From a checkpoint of a small image embedding model: 48-pixel images, arch resnext.
Rows from block 11 of a small image embedding model, named by matrix and row number. Rows with one number belong to one channel. Each number is 500 + 50 x the weight over its row's rms, rounded and kept within 0 to 999. All counts start at 0. Numbers have three digits each.
Before each channel's rows are labels from the 100 images, of 14976, where the channel reaches its highest value: "top examples" is what is common among them. Only what is clearly more common there than usual is listed. The data: photos of plants, animals and fungi (iNaturalist).
# convs1: grouped (4 groups) 3x3 conv (model.blocks.11.convs.1.weight, 392x98x3x3, each kernel summed), inputs within the group 0-97
# convs2: expand pointwise conv (model.blocks.11.convs.2.weight, 784x392x1x1, transposed), outputs 0-71

top examples: phylum Arthropoda; class Insecta; order Coleoptera; family: Coccinellidae
convs1.277:446530592494501432478516501491500523500501512392599494496495439497471556429507402423407493479520470459524496403560450526447505513421493529502393510548510603589416480447493483545527442507449499469487482361494464403500490503529483535490456438507411494475528565533501470543344492507445527495500483
convs2.277:599504501494295574500500479500562500544500499500500489415500631500506488500501493488500430500490501501494500515491478502531499487450458500429583513497343477549505501500708497555492497508491498500379499473668500556503

top examples: phylum Chordata; class Aves; order Anseriformes; family: Anatidae
convs1.41:511510517466518527487506429496525497509332482579505403446655449553547504532453475439464499506573469472421502537500517483506506492595532516447474495507497514472446524551467466508476457500481514444494479484503481484413456449515493509498396502504450342485508528494329489466480478566490411525571461
convs2.41:501503483498415510562500500466497499496497655501503513504500499500532500521500492500499487437503502427500500447504493500451500499473500511503502502498467457499500500471484490526496500500510498481494502507488501500445

top examples: order Passeriformes
convs1.380:516486445406437265514509511485494522545503524499650482451514506556506504519503493505623507528474502466497488436500513495459513426528518535503505538422503472559436331502539522399398507497516507501505520503504478459521500529585543488529456515570475453509613488501515513538528488495486527522512505
convs2.380:665500494528502624502500522482504492503510501510488503499665449500487500507503501424518527498499476500500500499500265529496500510494599500500500506499500420497505441505500563571504500499459500514500500500475500605499

top examples: class Insecta; phylum Arthropoda; order Lepidoptera; family: Lycaenidae
convs1.139:542529507471508520526467522505479500586554525520465530531576481467315577484512450531524500500531520522543483513500508482511565526600477520497500500527456521500572579500453511370496512519555386552524679610510600559548432563512512516535488500411528495588527485524541528522500508522510529555543516
convs2.139:587448581503565498516500488503502500500590491501502500499481476500502542500532500459507501491571501550480502712505507500492497501439524500334487485497497513428479529500478500530563500460496497510414478500500479468488

top examples: phylum Chordata; class Aves; order Pelecaniformes; family: Ardeidae
convs1.74:337366472506452471548500499497516512550509490491474515536439498509521478490482550499418491520474559422466512543500412488501562481533498493498424545519509352481441380485473458451454498416540529551500453513496545433431490553461514491400525512492524521528511473422531427638452487515602499460486545
convs2.74:456500500502529501539500498474503502500500500549538522497549500500493492388501471525561500462508763498556489498452501533498512477495526495500570507377441501453530504500500548501470500504500474554502524500500464549472

top examples: order Passeriformes
convs1.352:412474556485649505424465478474475499662488533477494475516482485529478423631462447505494493565474507496480582579538425655484464569526546464455479523492567566529526508419549497503535499464458464496481458472476448498390500488538443475471569508421500560484575524510470485508483467453493493477456555
convs2.352:496500504537499500492500480498505500499499344461493493499503500500491445498500492498457473500459526499551500506497498501570503500523388502506555568519496478503514500475500502584500501501508542440500500506498501503420

top examples: phylum Arthropoda; class Insecta; order Coleoptera; family: Coccinellidae
convs1.228:537397315495497463503432519479514433479536536486512483537487534492490313527501501507490504484394496525467478526318506505495521491476522510495497457413479501534497504521484500514471502454498480502500495518508505515500508461494460494496510481382542497470510269481488538502473496485487449495500476
convs2.228:477501568547500428511500495500497504500499500500500525480496504500496500500579485493523501516502501495154538508535495495510500489458774470583479497500500514500515563438500484500500492504498500512510568500503500552500

top examples: order Passeriformes
convs1.334:420510448498454499484462393509500496520498518510508431507363310503463518523503529499480400491494520492487454503500252519501521458510493450489490497497517493494509501506495503498444513490500487499501400466487531494498500519496469494361540509504500507337535498463443445494480507502509469508499522
convs2.334:500504576506656129500500500497499505500472500500495501500504500500501694507496500500498501500501500502533497490471500500500502500500494441500500500500493494489504500503503290497500498520486513500501502505500500500498

top examples: class Aves; order Anseriformes; family: Anatidae; order: Charadriiformes
convs1.123:501567491511454499500539454485559500602469479435526502502376501500502505451501504509502500500556444502501517546500500460503547502501412448496500500497493451500544526500513505383479456503501467547478451489320512451500641509504451480506527487462452372499501384555485316501500422401501490503501502
convs2.123:500508500524500499497500500502695495691499499498517501533159531500504537500498467506389591452505500503390500500500514522535495498501500497511500502499501500501513567487500500492609471502500490497500525484500514514501

top examples: order Passeriformes
convs1.310:471496454502484504463441475480476498531533509496523428506438255496475427525496504515493465500484513506497354501504257508487498485508513441479469512494509492492539503487428502508491520488478476500492447458493493484484500506425446479452517522339500500406477491436495453496482504500497503510507512
convs2.310:500501557511559000500500496508499500500497500500500499500422506500500541513500496499497502501501499500502500496470500497501514500500494441499500355499492496498512643513501244497500498504478501502500501500500500500491

top examples: order Charadriiformes
convs1.119:495504483501486477499461441491541500521514512460521509469469497465505552469479510486500500500453454501487580578500458489499478507499285468471500500513486399500503574500503506369509405509496484509471524486346488480499519440495503454480561443464486407466505301514471360496500430480492490506491503
convs2.119:507562455680494500540500500503692488658497500500522501611172504500500505500527508500412512502506500500480500508495499500500457498466500472500498500443504463416625488495501504467572486517528498399500462499517507549500

top examples: class Aves; phylum Chordata; order Charadriiformes; family: Scolopacidae
convs1.325:502476475491456434403416455435531484452497505487486320503464386475412461441482495498483382498474486483500499501497435560579490518501487464452477498496533479578498442514492492443467385541467430470495426392450499493512500486475526468439521338489500498430495439446424457500482477463474446488473523
convs2.325:353498543500499502560500491433443500490500517537497490703500499500500503504491574500562500499500501352497486500457504502502500486433503500492501500473433499482501511502561514466481504554507504500524500499503389506594

top examples: class Insecta; phylum Arthropoda; order Lepidoptera
convs1.120:531566500466511498494447528519477500540482495513505484502385492364473463531525474499485500500531457531528496433500511493516535476395463516489500500492458531500491465500390474442406525506464451462539315413554513524517457500483485520501253400490543504459436495491530538508500526535528517529514466
convs2.120:120501498765523500500500421419571501502500498488295523507502487500498499694584499498488495469501460408495531487492496471498488501550440503476506459467421498501521525462500519680521500501583449491434650481508500576500

top examples: phylum Arthropoda; order Coleoptera
convs1.249:423500530435475485429460418504502488403456497482563471480497386490394527461489513469462405465501501462504437432566581501476447474462472412471500621499515494541498421510416491440480516471503485503500526487514525494500519483509408549491578491486453456384310504523426477479476538442440482489500451
convs2.249:500452585497497396496500502497501470502508490498503500530506499500519500492413499442497546500695500548500500499503488457499487496522499508619841492517495531505499500470500466491508469500499500501512501573599499499507

top examples: class Aves
convs1.261:455527497483500659558631545489526548497485390503501531487517465502556507571478498483464554463531474490538443494565465488449486496491416524594496548517540543503512523504748490570538545502490498542500473490483539491500580562571518572466472533516495506576508500498564522537480480578559527477500534
convs2.261:499500492513537501503500496496500528486500431514522466500502494500586500504647502498494500497596455507484525499646520397502517463493500496478499491499507512492492500357492501501434500500281554496576500495499235360500

top examples: class Aves; phylum Chordata; order Anseriformes; family: Anatidae
convs1.38:462486513471481490505488480378583505418451487509470541478619477520506510449510476470473501507624452460460497512500484458517496485463464509365449496472498488504466469486440477507463364498411501493496463474429497496443422489510374487512441398454497473480439484470428497467467491462513408478671451
convs2.38:502546491498418500498500533481500510507500659501501496526494506500478528600503499645501498508503492491511497419498500490446726499500437499502499499500500494500500550500500488526399495500421500489524499507500501500499

top examples: order Passeriformes
convs1.97:472497476449525518557511564508539546543509514537497430512609529506521474502551451541429457546526429494481521494500508468496539510665502527421463553553592505530475505522425502515506435504547567472426491420500487410518574487502557498511494516511511528493518520444552481416438467727470437512565538
convs2.97:491500496500502501500500502430554500500499501682512501493500607500502478515498501532383505491494492488500570500501296501500485519497507521500499509412387503350500499497523492511550464498498574466516524493506511495500

top examples: order Accipitriformes; family: Accipitridae
convs1.48:539549437549493517573499487376516604416502515511465417462530514515492469468509548490531434501505603510499516477500520545509485511490405494515512508490459532491504559448430523507507524473362432517548511529451503517510487441495316453505519439471511443526429474527450494505517521457603460523527326
convs2.48:501505500502414578495500352500507632472500518489521540506536500500505483500499495457408445478524498499511452388500495500499504500518351495452500508500488481723521503498529529501501500500509510486493508509501477500530

top examples: class Insecta; phylum Arthropoda; order Lepidoptera
convs1.190:537526520471497542609491544513495500605539535527476544416461558513509416502506560441529500500418528538551492532500474490502486533658458536507500500537413533500509475500451520259456538520559410462542468522487479453542469458510510520501480522368516471491536484465556555535500552549504543524535523
convs2.190:721500501517623555549500462575514499500556500499499500496475428500512504500534499474500499480533507609492562614505512500439500502494513500404501488498457500438362503459491517517538514473493495508502505501500502493485

top examples: order Passeriformes
convs1.301:495513531501479496510479461457443524538496416472410416508498471398469542570405543501462506482494517488469495483505473597496488522516483511477471299553501541545469468521302478480444499498459508547478474476461531506485500479593513490474529467577500500480667438484503492466463479469461477461429536
convs2.301:631500497494512545508500553443433501501500492502434503556772378500501500539500545503540505492497452497503500489500390500514479493500500445497500495431418500499531373500500519502494500499486500554504495563634466501534

top examples: class Insecta; phylum Arthropoda; order Lepidoptera
convs1.165:566525538526530496422380502529511500425492489450589540535520532478510526481498519601479500500566468487502499549500582463562570515540476497483500500486498542500635435500494473655586540537494516426558524522503666549484469561490404510492509459564528456547542439588543573492500580457504487484500474
convs2.165:356501478499526472510500625505508432486522500502501500506475456500520517501533502470520500509498501499501500454496501487501506330595490523537480548500531500497505501496509499439503500468406453502500499499476462499500

top examples: order Accipitriformes; family: Accipitridae
convs1.52:488491523496427498411501525441509502436474494505503440447511491537525551500441467465505490511492510503461480507500503501491362493449477522499508330503364474477508488542456466505501500504402465476486500502478488498480493452507345521504389438472475480429493481438454508379495498469438466501514309
convs2.52:495506508489431507549500502502463607494500613502500522501522500500560500527500523501483412485501514360531500472497507502453500495500477489500505503500481477999500470492508521545498501504532502467500503502499499531499

top examples: order Charadriiformes
convs1.315:540500550473513441461495492438415463454512462480489522471622492571420505477565399519526530477494506485498638496486518475512475572518558511460464450512432579484434448487514573500560497483489484544486551498507493548471500604466569412524520498500500259522438495513507564508552517511469549458506523
convs2.315:481495498519500499500500507500510500504500353515492500500499500500496563455462499501497496500494490507456386498498421501490519501498574268500498505511516467479469502539497508501501389500500501434601544501560397497540

top examples: order Lepidoptera
convs1.166:572479465514490600507380536540488500469570572478499554477540525487557542515520505536506500500506531550595514492502515334497526539517462521477500500519457597500501490500327474539511570526553450517547529518575548496608415477467449509498510528534560507502538478498570619533500511571526599573550493
convs2.166:500500591499500501512500730506494470437499503502499512506501449500501508484500512500513496515498499500508406500592522619500511430523497493491500494532568501542501500499533494436500473469430454500500535501501453499524

top examples: class Aves; phylum Chordata
convs1.237:507522527510510507529559506511513501508462444504462532481530525503517570535489449506518584498521509519517502537541518509459503557522529515713473500570497506494507549526552523508514593503501516483500320502461505516500455541489507480492296502505525489510525533509550509509508508571507710482500502
convs2.237:500500500502494519500500501488500503501500392555538500500501500500570500497519456485487504500504491613519501500996503465504440529493500500471529496500520527505493500487500511502492501496500547489501601495524504417486

top examples: phylum Chordata; class Aves; order Passeriformes
convs1.23:368460479530511506567515538492532566543532496472479513541505538538561474509507537539598477528507680522548529555500504617530555521467503532484603560548546397519482448470461519513540471492558559567614531554499572490549510549507536461433556498504567532513505502484526448551599466382534495498492529
convs2.23:395500540500502488522500500518503510500500489545502500569518571500499498429503500616522493496500999498525497449451500543575501500499496496500548500512499501502504505503500498500520389499500475596500500449500499509502

top examples: class Aves; phylum Chordata; order Passeriformes
convs1.238:490513454511381477464482482522515479411477457492503509532544351538404480499466449495489380551510534535419446405536580527495495504490456438476521462483544517490529454416499505509455534508513519553500485514527518535500549491563431487515497503497524525313427445498359508505527525427421516535500417
convs2.238:553488577502514485541500500517500505504503501500501500506502498500503512494481425412498507499581505499500500518500487501469479448472503500534805490504500521500495408474554500493505493499500497523524499552733500450536

top examples: phylum Chordata; class Aves; order Passeriformes
convs1.58:370349460521512493577494503508504585577513550452422511507491508520518439517516525503440489575450569489472512498500488406583522503478518510508542542506570386444491338437475500464511480456603513512425540603507558570501477527446521415478500513506529515526515489510506459579497508493607482515477500
convs2.58:420489601509521493529500501543514503505500512499505492476577658500470492500496416517736405557619499499496496511514504586644545504487492480502501631520436495496512534492500500497506507500500488449500526501577346568509

top examples: order Passeriformes
convs1.280:477551570503500476535485501441518531523546534466518470530502512453526598480505497446402522455509480509506500520524502494264494523522517502533476555542507494537476494502477472499539542512486478488500513527302580505500425552454476493383526438504495546487494589495496529496413469512522526342500496
convs2.280:499459499500488500498500500497504442528500420501569505500500499500498504500479502490501572448458489501495501500535476505580498656500403278518515353500495499507495549499576519500510498497500502496498498493549500500474

top examples: class Aves; phylum Chordata; order Charadriiformes; family: Scolopacidae
convs1.338:521509515502469482436479428454521512434502372550499507460468434487421465440501518499498399519505450501505477488427438535594511482537316442506482495503480505608442490516472474485488471527461441524504395472445525488523500485467555468410480325496500489456452508500406473508479512449438408487508476
convs2.338:502462502345457500497500457508395500440500600683499538498500503500507503502475498500504524486588501506500482500470498499501479501485496497500525511497490502505621580567498501487500522501501500504396503497503442484540